{
  "model": "sound classifier",
  "dataset": "acted Russian speech (Dusha)",
  "train_examples": 26041,
  "gain_aug_db": 10,
  "n_mels": 80,
  "hop_length": 160,
  "input": "log_mel",
  "spec_augment": false,
  "win_length": 400,
  "targets": ["emotion"],
  "num_classes": 4,
  "arch": "transformer",
  "norm": "layernorm",
  "norm_position": "pre",
  "activation": "quick_gelu",
  "mlp_ratio": 3,
  "head_dim": 32,
  "fused_qkv": false,
  "bias": "all",
  "qk_norm": false,
  "parallel_block": false,
  "inner_norm": false,
  "kv_group_size": 2,
  "subsampling": 4,
  "layers": 14,
  "width": 256,
  "positions": "sincos",
  "pooling": "attention",
  "loss": "cross_entropy",
  "init": "torch_default",
  "residual_init": "zero_last",
  "optimizer": "adamw",
  "lr": 0.00099,
  "beta1": 0.85,
  "beta2": 0.999,
  "eps": 1e-08,
  "steps": 14800,
  "batch_size": 128,
  "epochs": 72.7,
  "lr_schedule": "wsd_sqrt",
  "decay_fraction": 0.4,
  "final_lr_fraction": 0.1,
  "warmup_steps": 440,
  "weight_decay": 0.09
}
Rows from block 3 of a small sound classifier, named by matrix and row number. Rows with one number belong to one neuron. Each number is 128 + 24 x the weight over its row's rms, rounded and kept within 0 to 255. All counts start at 0. Numbers have three digits each. After the name is the row's rms in percent of the matrix's.
After each neuron's rows are labels from the 100 clips, of 14976, where the neuron reaches its highest value: "top examples" is what is common among them; "loudest band" is the band of the loudest frequency at the time of the peak. Only what is clearly more common there than usual is listed. The data: acted Russian speech (Dusha). In brackets: how many of the 100, against the usual share in percent.
# fc1: MLP up (model.blocks.3.mlp.fc1.weight, 768x256), inputs 86-128
# fc2: MLP down (model.blocks.3.mlp.fc2.weight, 256x768, transposed), outputs 86-128

fc1.136 108:132143144102109125156172177125169127110120113142160155124125103138133144148136124141169153113124133159119121145136140140135152151
fc2.136 106:122108104148107156111108120114134114171134139118123166151155114114114135136115141154141117093144165099146104100074170132099072141
top examples: emotion: positive (50 vs 18.6); emotion: angry (47 vs 18.4)
loudest band: 4000 to 8000 Hz (28 vs 7.7); 500 to 1000 Hz (28 vs 8.7)

fc1.241 100:141110106131110115136152143115158117142147115132122164083100128106188147162155147135140115113173123110127109093151146152141132146
fc2.241 087:146134125084138132141175159123115115108150118145132132152159097128128152071104099114118141150107124123129143152126121099108113132
top examples: emotion: angry (51 vs 18.4); emotion: positive (42 vs 18.6)
loudest band: 4000 to 8000 Hz (36 vs 7.7)

fc1.525 133:137122109112148095146122108110119116129153155127124120123125157126148147130131117135150181140130111143105145122143219148126134180
fc2.525 205:106095103160124161101082119120117119147096127103116100129106143121107078112124168144130106115129145126152139155081115125129132095
top examples: emotion: angry (77 vs 18.4)
loudest band: 500 to 1000 Hz (48 vs 8.7); 1000 to 2000 Hz (28 vs 3)

fc1.68 104:129115127103125146121194129093137114148150116145146188067133109103147136135112145132096106106160151121134133118184127161164126132
fc2.68 121:123130145125146119140157149112138124101122120177116142097105085089153110125122126131121138144122116159116106130168152163114149148
top examples: emotion: angry (58 vs 18.4)
loudest band: 250 to 500 Hz (43 vs 18)

fc1.176 128:112178149139105098149151134147141163129112119130125154126114086130132122164165149117110128111147156124178108133128116104118160121
fc2.176 194:108138116158160127122113125145135151104107096116099098142127118148159129140168169091067111140141121103116132118125084127101096101
top examples: emotion: sad (62 vs 27.7)
loudest band: 4000 to 8000 Hz (87 vs 7.7)

fc1.561 128:131144125113098138179202164125185101092157095116118141075112107128145159147117149131141123103136134137137115117150157142142152119
fc2.561 159:122122124160129118088101108113101128119104165104167127145153173174088146183161151149137100117149114151118082134107106116114148099
top examples: emotion: positive (89 vs 18.6)
loudest band: 4000 to 8000 Hz (50 vs 7.7)

fc1.104 092:137134139164151122134138135100142134076113139175131154148120151117171136106137120121140150162131084120096131125137136131116155158
fc2.104 131:113131131145140188137122162128140158093114092142170092159095121165138148139137150129121120114118104151153155165097077123143132102
top examples: emotion: angry (80 vs 18.4)
loudest band: 4000 to 8000 Hz (57 vs 7.7)

fc1.325 106:146140144140117119168172133115124128150154148135102161109143134086169120147153141127148165120200123153101105117175135168147140157
fc2.325 093:124150129137090123107207140146125130099128115102171146151138122119099152113103128126102091106149138110147129165108112124096127168
top examples: emotion: angry (66 vs 18.4)
loudest band: 4000 to 8000 Hz (47 vs 7.7)

fc1.60 094:152163171097081132136106143127146100141173133175154132117170122168107153119101092100181181154092160166114135156121177120135171122
fc2.60 134:110097086156126123111130127117122133167146127077109108157125142092150101079118141154128116122153137078140144109102123110129088142
top examples: emotion: angry (47 vs 18.4)
loudest band: 4000 to 8000 Hz (39 vs 7.7); 2000 to 4000 Hz (27 vs 2.4)

fc1.149 098:179145147133121122160154164122178104110168143154146164108148105138180157157142122119151173139140128160104137110168164172141157156
fc2.149 097:108132127125138131108143154139149134123125123070115164093161128115145110131123143127124106102128138098124064099104114123121114142
top examples: emotion: angry (77 vs 18.4)
loudest band: 500 to 1000 Hz (25 vs 8.7)

fc1.127 108:139111104099131157143147206129178107090109104134133139107111121142148144129130131154134127112116114135136125127144151134108101128
fc2.127 154:112097107138134113123112095111089133158127149146139139135140137148091123134119141168157118099165129149134146160086139127130152163
top examples: emotion: positive (70 vs 18.6)
loudest band: 500 to 1000 Hz (45 vs 8.7)

fc1.91 096:175133153156131117174167118124158120153155128155141175089128144138142173155159151115167158096134185131142162111136166149166179142
fc2.91 092:118104121141082124123103145109118119144137134174132084169137146114119102125113143130113115155121122135104132143083086096145149115
top examples: emotion: angry (39 vs 18.4)
loudest band: 500 to 1000 Hz (31 vs 8.7)

fc1.454 108:129146118153148126138170139115113125144127159154137127151107149099159148140176143122102153125179112135112096111149109159159126123
fc2.454 132:136139126121139131117127084136113152123143164173140105179100162127129129120090143124123118132138107129151154150120162135119120160
top examples: emotion: positive (44 vs 18.6); emotion: angry (42 vs 18.4)
loudest band: 250 to 500 Hz (66 vs 18); 500 to 1000 Hz (25 vs 8.7)

fc1.22 110:116114127089130129116156116099141137122132098152135164074135102100152128123129131155126109102144179139141132120193141178126145131
fc2.22 117:096142157155140115121170139102099127092097142179126133134138126099140098122147105122123158160137078141095098148136100113106157128
top examples: emotion: angry (79 vs 18.4)
loudest band: 500 to 1000 Hz (35 vs 8.7)

fc1.250 104:129112113104135098155176151118125120123153143140149185095104139138162149116150131146119146127176132136106153123192167132119159157
fc2.250 087:129142123091141156121164097119097165133112142166133103177158110133111103102116123130107136142108126127151136158100110109107094120
top examples: emotion: angry (64 vs 18.4)
loudest band: 4000 to 8000 Hz (29 vs 7.7)

fc1.726 099:132094146111134142106119121102142102096129105173179114125130106144104181159133101146155139098126161129131119181127157128135124095
fc2.726 190:133128129138107136138141134121153105147148133192128133123117151148127153142131127141133134119120163113133123119115139113161124120
top examples: emotion: angry (64 vs 18.4)
loudest band: 250 to 500 Hz (39 vs 18)

fc1.273 100:160128132129129114160162119132146131143156155142119149141115138136147165127146140114109164147124153125117187131116190169138141167
fc2.273 095:137125102123172112119165112118128104132168134091139125120158112113165145081127118125117121105139141103115101090138151145112092168
top examples: emotion: angry (71 vs 18.4)
loudest band: 500 to 1000 Hz (45 vs 8.7)

fc1.512 107:133116140139165119148150130094154112146176141148097167107110127118165107122142135140121160158121130129111110113150181164149144175
fc2.512 100:099112118131061132112140155135110115097112103107176118116156143119114133072111120120099112100136155085149116124116138097156113102
top examples: emotion: angry (97 vs 18.4)
loudest band: 500 to 1000 Hz (50 vs 8.7)

fc1.506 126:137117111107177120124120142114136122095129140123146151150156142131120167113140129155132145123120103131110132122125166119123140167
fc2.506 154:122141133136101165110106136139119169184102138145146118150119149125106103134125167122134103129149148148145142188126078098127143084
top examples: emotion: angry (55 vs 18.4); emotion: positive (39 vs 18.6)
loudest band: 500 to 1000 Hz (48 vs 8.7)

fc1.766 109:089141156094157086129163133129124143121121119117074188095144120084147091117121135138125139119135131118147102077150154123081127160
fc2.766 152:102091098133106123103142067109102112154121129094172076144142133132141100146141150160131110084164137116157124078132126139142111116
top examples: emotion: angry (58 vs 18.4)
loudest band: 500 to 1000 Hz (44 vs 8.7)

fc1.540 117:118159123135116123191169157125152121114139098128140143084121083111157133121116134131152167105154122127132117099160152153140132115
fc2.540 134:082122118167109153076120101118098142107103157081145124178137154138082113125129144156120092108144104156136101160109114141108151115
top examples: emotion: positive (70 vs 18.6)
loudest band: 4000 to 8000 Hz (38 vs 7.7)

fc1.392 099:132103135120123154110177128097136108122128116147164138130099124135148137172166153145122112093166118161113138129183145186157169143
fc2.392 141:101173154154127087139158080120074149126096135179153113126168118101119105147156119134122143139124142131123096123117104100107147135
top examples: emotion: angry (86 vs 18.4)
loudest band: 4000 to 8000 Hz (25 vs 7.7)

fc1.537 135:141134121171151119125126151095121152098110155146108134157123117130164144139164117153141160167149104142103128136106115140102142179
fc2.537 199:133136152100132161146079172137132136109125101131150095141131122140084134119096131091123143148075125140137151175080109085130136120
top examples: emotion: angry (73 vs 18.4)
loudest band: 4000 to 8000 Hz (37 vs 7.7)

fc1.471 096:160152165165129134126136143135113157103160142124149140138120105162147130145144157136131125133150168185137154149121132166172183151
fc2.471 096:170093100130153147150122171114191118163202159147125159131100177170154197131138130144132119117158130110126138095157176144161113113
top examples: emotion: positive (51 vs 18.6)
loudest band: 4000 to 8000 Hz (36 vs 7.7)

fc1.227 122:122168169140138114175185136160136137152127152146118191097128130110139121159142131115129149107148138147149100132146145103121150131
fc2.227 152:114100092114132108133170116148116122123137140115139098162146187116144150129122151130079108103137151083152167120122135139117087150
top examples: emotion: sad (81 vs 27.7)
loudest band: 4000 to 8000 Hz (87 vs 7.7)

fc1.382 121:130104133114153109128135133096146113121146155133107174090100132116156123128131112135126155160165100131094082113183175117100136140
fc2.382 138:116106115112114180137161151134141090159146131137140137133140169113118172131118140107083109105122170094141124108134144170140077138
top examples: emotion: angry (89 vs 18.4)
loudest band: 500 to 1000 Hz (28 vs 8.7)

fc1.671 100:148112113097126130104198138088111126136131100134132140137139104121131146108126135143102118118122120128123118102146133138161122170
fc2.671 141:105163158159124117140159123127125129136120123177128158114129127128108125149150127130126128127134140137126118144136103113116154113
top examples: emotion: angry (81 vs 18.4)
loudest band: 250 to 500 Hz (48 vs 18)

fc1.63 116:139120129103141153128168150115115122109112096137159158129122091139110148129120137118127108106118114167132139182126130129132166118
fc2.63 149:150127137142107120139133139120135101126136121169161116122134119152114161176133123151150127111130169140135121114113148139150150123
top examples: emotion: positive (53 vs 18.6); emotion: angry (41 vs 18.4)
loudest band: 4000 to 8000 Hz (58 vs 7.7)

fc1.233 109:141108122148141133121144179110144129117152116124169166119128123131131134130141184137082108109139162114145148142145129151159128126
fc2.233 119:127122167121144132145121145124128115118144098127107153088130106099151089128096083107136162146122093144110110098140145145147153126
top examples: emotion: neutral (66 vs 35.3)
loudest band: 250 to 500 Hz (40 vs 18)

fc1.33 084:146093145106145116121127136091127117115117111154207115115129120126116165170132099146141153080119126144120089176129151149098153107
fc2.33 169:131132129139112137136134130122150115139145134191122128130121140147123140134125128140132131119110164113138134130115134114151119125
top examples: emotion: angry (67 vs 18.4)
loudest band: 250 to 500 Hz (39 vs 18)

fc1.356 126:139126126125188108142133140108123118103156133121119152101140144094168141135149134139132139137173097136120074093185181128114124158
fc2.356 171:081102116102129165114130125127144125125095136121136139152125165109105122098084123125123114120134092127149152143119136090118126141
top examples: emotion: angry (85 vs 18.4)
loudest band: 500 to 1000 Hz (38 vs 8.7)

fc1.37 100:141165148152145095178184144122133131108127142156125153113100125110143121156179133105130153121143141155107123145152130174138162150
fc2.37 103:102126130119154108103126111122099133119106157068128141128181160121121085108107112120124117134136064120115105117110115112101155137
top examples: emotion: sad (56 vs 27.7)
loudest band: 4000 to 8000 Hz (91 vs 7.7)

fc1.165 099:185120136110116139143155124118134106125167139139173142114117126155132176154140149133142132105130174152111139129157171137177173141
fc2.165 091:093143133173171076134137132122111120138098132154114147093145112101112121156174130141129133131117129139110079127143125091107171135
top examples: emotion: angry (67 vs 18.4)
loudest band: 250 to 500 Hz (39 vs 18)

fc1.468 109:141113118124123136131155137095133120124142153118147196101136112120147135141159149150115097113164135145129141139164134182141140135
fc2.468 103:101136134112158116127113118118086150098107147157122115132111114092133084078093117140142138151120084160126139157132135112089153177
top examples: emotion: angry (75 vs 18.4)
loudest band: 4000 to 8000 Hz (29 vs 7.7)

fc1.754 120:151136103133127123138197110120101137116149131132131153123125114118180128110159159136107134114164123139130150125187145160098130164
fc2.754 140:109156118162147085135134098136102130141115143109104121112150109099118091133174143132121129131115122112134087109116119090088142139
top examples: emotion: angry (46 vs 18.4)
loudest band: 500 to 1000 Hz (25 vs 8.7)

fc1.538 140:135153126118161126173146145136102133101118127142131167116129133097163121116136121136150159107161089138135111118163154163113146159
fc2.538 189:107125102127106142110141122133129144101133133120136087171103120141119116081103136141116117111112131108157169170096120115087093148
top examples: emotion: positive (54 vs 18.6)
loudest band: 4000 to 8000 Hz (55 vs 7.7)

fc1.700 122:120112140115145131145097198110182121094108090165165125151107137137136167161168124140134152127118069163109143149130147126133133123
fc2.700 217:116115103154117129133168091120111126153133138155144112143128134123139130140144154155140106094153170124160130114106117121143144133
top examples: emotion: angry (41 vs 18.4); emotion: positive (39 vs 18.6)
loudest band: 500 to 1000 Hz (34 vs 8.7)

fc1.634 113:109142153158128137156120192160159156132129139153122153129134137085137108094101117095112153173113098096141105125112126106161129151
fc2.634 198:082125113146152110135113086141084126123088123153111102135116117091125080151162148149130122112141143133159113126110103120106142113
top examples: emotion: sad (66 vs 27.7)
loudest band: 4000 to 8000 Hz (40 vs 7.7)

fc1.50 099:133121112124167131129200130111137145117148142129119172132121110134156167124128167151094107107148122127130153121174165153132120161
fc2.50 094:118135131109154105147145130137125123116138119139089145095166087094119118101098127118112134113094124124143099112132175100097134184
top examples: emotion: angry (55 vs 18.4)
loudest band: 250 to 500 Hz (42 vs 18)

fc1.433 112:151106126138138118120151167118137116137161128134141149112128108144167169146158152138125116109132127125129113122134154163147138143
fc2.433 115:093140128128147112116143124114091144140097151166146146126122127112097122135147130156150131128151157127135094141120123083097149143
top examples: emotion: angry (63 vs 18.4)
loudest band: 250 to 500 Hz (38 vs 18)

fc1.650 098:165116145108109138162171178105169114131141130167139141117127125106166142134151133147129158147139140146112149118167168144152143136
fc2.650 079:124121119137132149116107113122124121115129147100106151116158089111148100112127146147125104093151141101143113096108126153118105130
top examples: emotion: angry (88 vs 18.4)
loudest band: 500 to 1000 Hz (43 vs 8.7)

fc1.336 115:124106129118118119149132162110171121146142132156131162118122118128139146117133115155138165135119094121107147107142178130110120155
fc2.336 156:122093098118136152127123076137119117167123127125095128115142123109124103126125163149135107068153159116161123122105151136127111113
top examples: emotion: angry (77 vs 18.4)
loudest band: 500 to 1000 Hz (76 vs 8.7)

fc1.232 110:128122125114104113129132125148139157150115142144109132142104137073147128130124160141129152104139124128163161121121158149119145184
fc2.232 130:135125149120127157112109103124111145134107131084129145104131149139134084152147139119128117136150101154110085116133100119135164072
top examples: emotion: positive (59 vs 18.6); emotion: angry (39 vs 18.4)
loudest band: 500 to 1000 Hz (77 vs 8.7)

fc1.508 117:119106125116146153138087191127182106092094095169129138141107123141130150137144124145128138127113074155091132111123161126130130127
fc2.508 170:101116108162125129132154083125093131175110143144142117148138135115132111144157154158140103083160169124168112123099105124132140124
top examples: emotion: angry (49 vs 18.4); emotion: positive (39 vs 18.6)
loudest band: 500 to 1000 Hz (40 vs 8.7)