Weights of a small sound classifier.
Model: 8.76M parameters, log mel input, arch transformer, norm layernorm, activation quick_gelu, layers 14, width 256.
Training: adamw at rate 0.00099, 14800 steps, batches of 128.
Data: 26041 training examples, 72.7 epochs.
Rows from block 7 of a small sound classifier, named by matrix and row number. Rows with one number belong to one neuron. Each number is 500 + 40 x the weight over its row's rms, rounded and kept within 0 to 999. All counts start at 0. Numbers have three digits each.
After each neuron's rows are labels from the 100 clips, of 14976, where the neuron reaches its highest value: "top examples" is what is common among them. Only what is clearly more common there than usual is listed. The data: acted Russian speech (Dusha).
# fc1: MLP up (model.blocks.7.mlp.fc1.weight, 768x256), inputs 172-255
# fc2: MLP down (model.blocks.7.mlp.fc2.weight, 256x768, transposed), outputs 172-255

fc1.38:534467456495504464462481481440441417501472448430474476485487440448433565508433468444491526522483459469454505499517526452463532427465509428476427496437424541488499512518540506495492496520454475476473477475489405510486514415499526460530470485505482472549
fc2.38:563526548516436535565455509550328627499523487594497539559486530520545498519551494559492534486476480519552520554540509552531510564517478563514494496541582475510481506506504519487463539514524508512505545481554612488424513528537463501514511476502538490482
top examples: emotion: positive

fc1.88:496438449519514501506522555475478411476475498472480428390515478487466521386484478516492493545517498470527519440457475421412491470431454487435452486421455438491478459489511439500524491456488463456459529384504492482503495502468476477472455494500506499542
fc2.88:497549591523492512472402451450414614500478541546542574555464532535514513511495536490433514521506513492476521595501531552573521513508448482490503520524498514535481534486528521474517463530492512485504461508507467529482556507556537532489511462519501465535
top examples: emotion: positive

fc1.756:481476479477599484492522558469476442478463457446485445417479497461436528452489486460504481559479493452462481483453523443498525473450514511484415482457427447471453503429530530473479504499436454431460436463496465448509550482478582449517463488511516483557
fc2.756:519492471535427461447515452517355592452536473602488565547496551545551523455564508502532561500497460497503520532532447527515499500538491573567469457480535572489539522515500507452486515507512488531517471549543512551472516547489502505522474496487479535494
top examples: emotion: positive

fc1.64:543442495526556421516572499506497439459440445433487493450558474424396496428435432430493540517443503489463437493499504482528444462481436464469511445462491458426498503452472533484512464500476456453459574491430473526448470521530496511508442455456451413562
fc2.64:503554458544516515476509581498353531489449477482455463415449563530463497472508488481576418484514443530501509461464568478460487540540483546446528481450525476450476503490520543566465562502495566465518401453529539456347493549539536524515494489465503510436
top examples: emotion: positive

fc1.109:534489417459503455511518374488444452508483477490460466486484478437486499491456474431468461473462435488437489483469468418491502428503464492502522469495442480489516450433482548464475491459497444456458503507446471500485468505434536449466468526440461468544
fc2.109:509495562483510529567500621520443572430457509477484502467487471497519504545499494539552502493520508515498499483478527567451488503523497560413504525506508490485420527437505533537524528509522583495510507488481584461549507465520524515506587465516485530521
top examples: emotion: angry

fc1.558:597487491559511488518517460429520516420532429514518468498529524452467476451451461441538500470456494536453453554548501520531508464505392471462484477413488520465500517440439515421502539497466472405515485594451362528446474492466535520555468488509478474542
fc2.558:532492531421426507485469437487635540506545592543505563557522492496539501523537501568470542509524603497568513444503477538464524481483544548555495559523507514546512508535516457521535474536513492611483554508529580479367513559485504487507537483540502518519
top examples: emotion: sad

fc1.39:565527468514485449464554505503444410426483446466486473482508469453484522523447446455472495512508467441484526482524449473491487446454451482410465454422458502447499467454498469426457421495447503490452491507418502481487528424471520495473516485489466488532
fc2.39:566507509460475540586508475533522485533551535446445444499488496475481494479543510570553486498501507507553523458456566513458501512509598621471524546483491473525453505493520469562497597505502468469511556396565528424536511523486506526494532495510515520483
top examples: emotion: angry

fc1.633:544499443467531424473513510498464419439471468453463493405479411455430514497462473452465547506469489497469511422438465441504493464466453502501466468406442443459505509448502487439493468476465468475484483453461517462499531474487557494518488484456519465590
fc2.633:527586584563495535538494516506436587507522507517495551593537495564524511481484498501509464506556500514506504553491556575422534587502484520440496513491545543546496523506519523528464523545523501503511452473516470531507508497538526536519500521535480522446
top examples: emotion: angry

fc1.707:508458438457530473460519491475476403443478488458499452426512478501433528432481516531497488510497456463472484441442483429446492476466481488410495519454435440490478464467498442461471494481481471495479498424497502479517511543467509469485462482466496465535
fc2.707:543536564516461526544420519479467527528509521561499575585477587539604518535478477520455508518492476495577554610530526587574508518498429532486500524483502536530508531496536497506506462538479517550509464483501479543520544477518531544500549472528531467499
top examples: emotion: positive

fc1.367:519492471593558474481555520486529508443520405490488512486530491487491491464437462416520546479469513549424438529537500509512514483502436490483496487483447533465498498484444561426521562541504528459502460583459385524489450472501523538568473516508488426502
fc2.367:507449530456447533517446455428564562552593593583522536561475509480564532459525529593478556524491538488565548505522505496404523458486475555493472584515537494538511510566523481530571496493491463563502558489527522479450523545448499509530456497528533484509
top examples: emotion: sad

fc1.48:586432474446537487487470507492500486545499461517486528532557544410480499503487463498465563549461516481507447552542438529567488477455403516502481526492520537461481527482487485456539496545456443526475577545516494559486523553533478514516466467489487419616
fc2.48:517472446500439464554464457413350447452486519475431503456464513471465536456471493486523480478467382532524522473474550445434515464528479584463481531432496440473486502548512465562495514496497492479526511483517513510393508548484523512551475458470497463459
top examples: emotion: positive

fc1.569:534477450536532452503533449475512466509483479443477556529619469458492468512472489503483560468464503515464435504539434516532499472505470492494522483510506515471493530544429492442535477546504498520489567511486525548441480527544476511528524424477488465569
fc2.569:499460449545435445532473436401391461478521488486473497527482540521484527486485468474516476515466451489518571527483522479454477482520446589512491502416494490462532506472544485536510472462478475480533506524519496526427537547470498528514415476469526489461
top examples: emotion: neutral

fc1.695:486472443443498479498516503484468450493441429487453407423500489469473522381483503489526513525491465459478520446472505440441486464451457501456468509430433446520491493474518431503517507478451448453493500404526484495520498548450511479481465499462489494515
fc2.695:540529536532464490505428456459468524493535556511487584558480566548549522570491491548484547526483520485557539574512538531547510501504469596465505569516508569542491517502546492487519542521481550508506507522499504549491549480513505522487569458510496501519
top examples: emotion: positive

fc1.519:528471465479584436467501512500450402483467451458474509489486445430438556510449438400460538545483451443463488455509460431560496458447464476478445453457462508449519502410516528462484472509425488488476484461455498492513530471498552474508506478443474450527
fc2.519:547569482521446528532539523577304596521562493528467454512560503564569498474547538533580448490537443505503486475468543495464507559521533547466485501463551497484490502513491532537492525490537509492490497415535524520483487497515498499510526514461483526454
top examples: emotion: angry; emotion: positive

fc1.503:532475461464525447432524560501462433452468452471490514477450437466462555495455499419469531554508470481480488494499484470533508458482481459491440480439421491477521509427519527463518490507454498542499435470427473473503540431468536485509493474510499499530
fc2.503:532498505520437573575496478539377601542551498543485468520545507562555495467579526539512481495508469513544490471499525529425520565509509602497485513512561487504492499571493479524481512500540482496495478465610520515460493531527454501516491514483531524458
top examples: emotion: sad

fc1.461:550467488516563445524582470452505465480436459465480505420531429409403502402446423431482518512423506481441473511502503493544480484496448451474502463442480433434518488439484520504517458499486464453483582460402495531470519534533524485511450441462454418538
fc2.461:499513513548560453425526613499448541470452503493469477419426529534458482501515480510575489475515510530500494483476607465531499507515475570485530489445470495476451490422504578574495548482517608477501424475477540450325510479498544494503534485484520508490
top examples: emotion: positive

fc1.141:468464470494475497566461449476464443509522518443522454480506465452462523485506452485489474517431500478521402454448584468494534462508527454492447517513421494499464503491548509568495488462559425447463517534489458509453434502473536461424483423514478437476
fc2.141:484499527491508510495530500509377493482508481507508492523498471462488574506469513482479480648512490242489509503490467500483466458464485466497387495489480490506472507496689489480514489500389472503477482489475499512510550476402530414447500447445497511532
top examples: emotion: positive

fc1.196:445393508508475465544546439533510468555513483534500488511522515503544552448536428433427522526504483467477500462526473539531495459530475518549474509516454498457497508462510519488468532506475515500520468519502547523524497608446552496557458441495504448486
fc2.196:478563523496535539536557551435493519467494547444498474543564409491458511531512536504457415501529508510504486504472497520378493519510523426485482561530504520539445501565501430555471514442518456528507590517451429540578480389473472499498505501514452560501
top examples: emotion: sad

fc1.296:489495513528501509512509525429484462467443382475502483498487514509473491450409479461466478508466502467448446533499476506493496509488381488501513458421476521439433462465472484465500445499488490395438469511503387482447463487525459462492435496460459438511
fc2.296:485450513496375502480451473418433547518537487563495523538501563541558519506544488524511495528513524480591530521521517507456503519524466624532491557486545525483505503558546497526499506501487510517514489502582551546446509574508485519506507471494548534464
top examples: emotion: angry

fc1.310:543531471473463485475463579487482488483474451474426457428460526424458541465491500465482497495520492533530522430480432457463551474497506551500485469403449487490508549449492431478478500576538401478493441471504538502504548540488512507538434521490487474531
fc2.310:498557600543477496582515452511554604561452524539530466556483479515524498573522481479437475510446605495502451560463560522494523520482477477511485509582509489511408493519516519499515438503508550470488476536481508478542503449503481489497540467515442446497
top examples: emotion: sad

fc1.179:505481487483549466481535501517446427487460473463482472415510409410423512456454467422495487536522481450419488467504460476521496439452513478503448460504465464475490492422484510447478489521455445475425510469415472495479499427476557459507490504439464479551
fc2.179:539515506505439515557483485521362645489514458552455451457576502550550485460570532560586494491513484514549500477502520566487494542529520566486500514449578472487543487495494510570472538475538474511495478502555525571476486529507483506505485533492504563463
top examples: emotion: angry

fc1.83:497495463482592505474540530481463439514468486431481460425524432456453513485434469418492454567530465449424489442535458457499502473426508459440434457506467468476496505441491504429471520505452460462475509413451478512498522474506553451493479499477482510526
fc2.83:500520509524455509499490523563336656515521482610487517515506578561592500455594554569588548498528477498530510557550491538532498523528514572508484493502562534507514505499502519488496523494514490535497452539539540540482512515498476496507524504474513543500
top examples: emotion: positive; emotion: angry

fc1.293:514458503546540408495547494464491422444502486440504518496518435480404505500378459409488526504436484471449492507507474482494505449429483451522472474453458534478509482426486492464542443476486520498446542550398430487473494427519493486511485498478461446517
fc2.293:473530529551468525560477541444393563457470516494510407408489566533507491435499549546577426498467515506532499503424613475454495497518505519442516513452490414520456480485518568565482540457505516456495426402525511453429505504460506482488497495480549490454
top examples: emotion: angry

fc1.417:582473451477513428433511524435475441422458443458487498453452433454438493489478467467481544483497489504486494433447453422498475445490437490476485455405427461473498493445473483460493473491491499498480496459437498454492517447466533499498481492485473476530
fc2.417:506525597581532558559487542531472537511544568490558521530512538593519506480506525530547475490552498521523512567466603545496524554502493550420511543501515513554511515474519560535482527517517522494514446423535496517483511499515523531513520518542526553463
top examples: emotion: angry

fc1.339:433567530574484481604591515475484479483460533477481477493629524517487529473459458484491352456493470531510529454500513524441516515500529530453452531480484469474497510529517427511439490498497494501490515475457516613492474512489498515507490510514487486444
fc2.339:477473563467543542461510527592483587573504464524559525585470471521533504617538473514447525519494524494522521588520451569587503532487523508601496469572545551501492530470516469505466470555487526540494449619503527450548515486526504512501550500506506575525
top examples: emotion: sad

fc1.368:404507501487436504481524399491498527529471466532496496511463511526476516486475504490460445451538468492491515494468482516504478490475488484561486495489423504476554507468490394497472495503463525479521447576515503526509525445485526483512514524521457518545
fc2.368:559483550509582510576497571444523559484515567465527517526517483469508500565499438576529514501467543507550474518542555563501508485493498533488498500561546526501462518475492533569428515500499498517492536497478504481536479494523518513503550519491489509489
top examples: emotion: angry

fc1.20:562428480539554487535525486492528483421550405484514504484504545454452517455452479400516532446454529515414457534520529509494500470546417504463526495432446535466489497484443522432514545518478457451510457567462427532454488455487532520571423508519488437518
fc2.20:532512546429454516492465487471591559509563617577476562554510452496560523482535503575474530513520565497541551495520497515459524462483516556532478567530554487539502516557514499497509518517494501605493549460494566459376523520456522494526524501522496520519
top examples: emotion: sad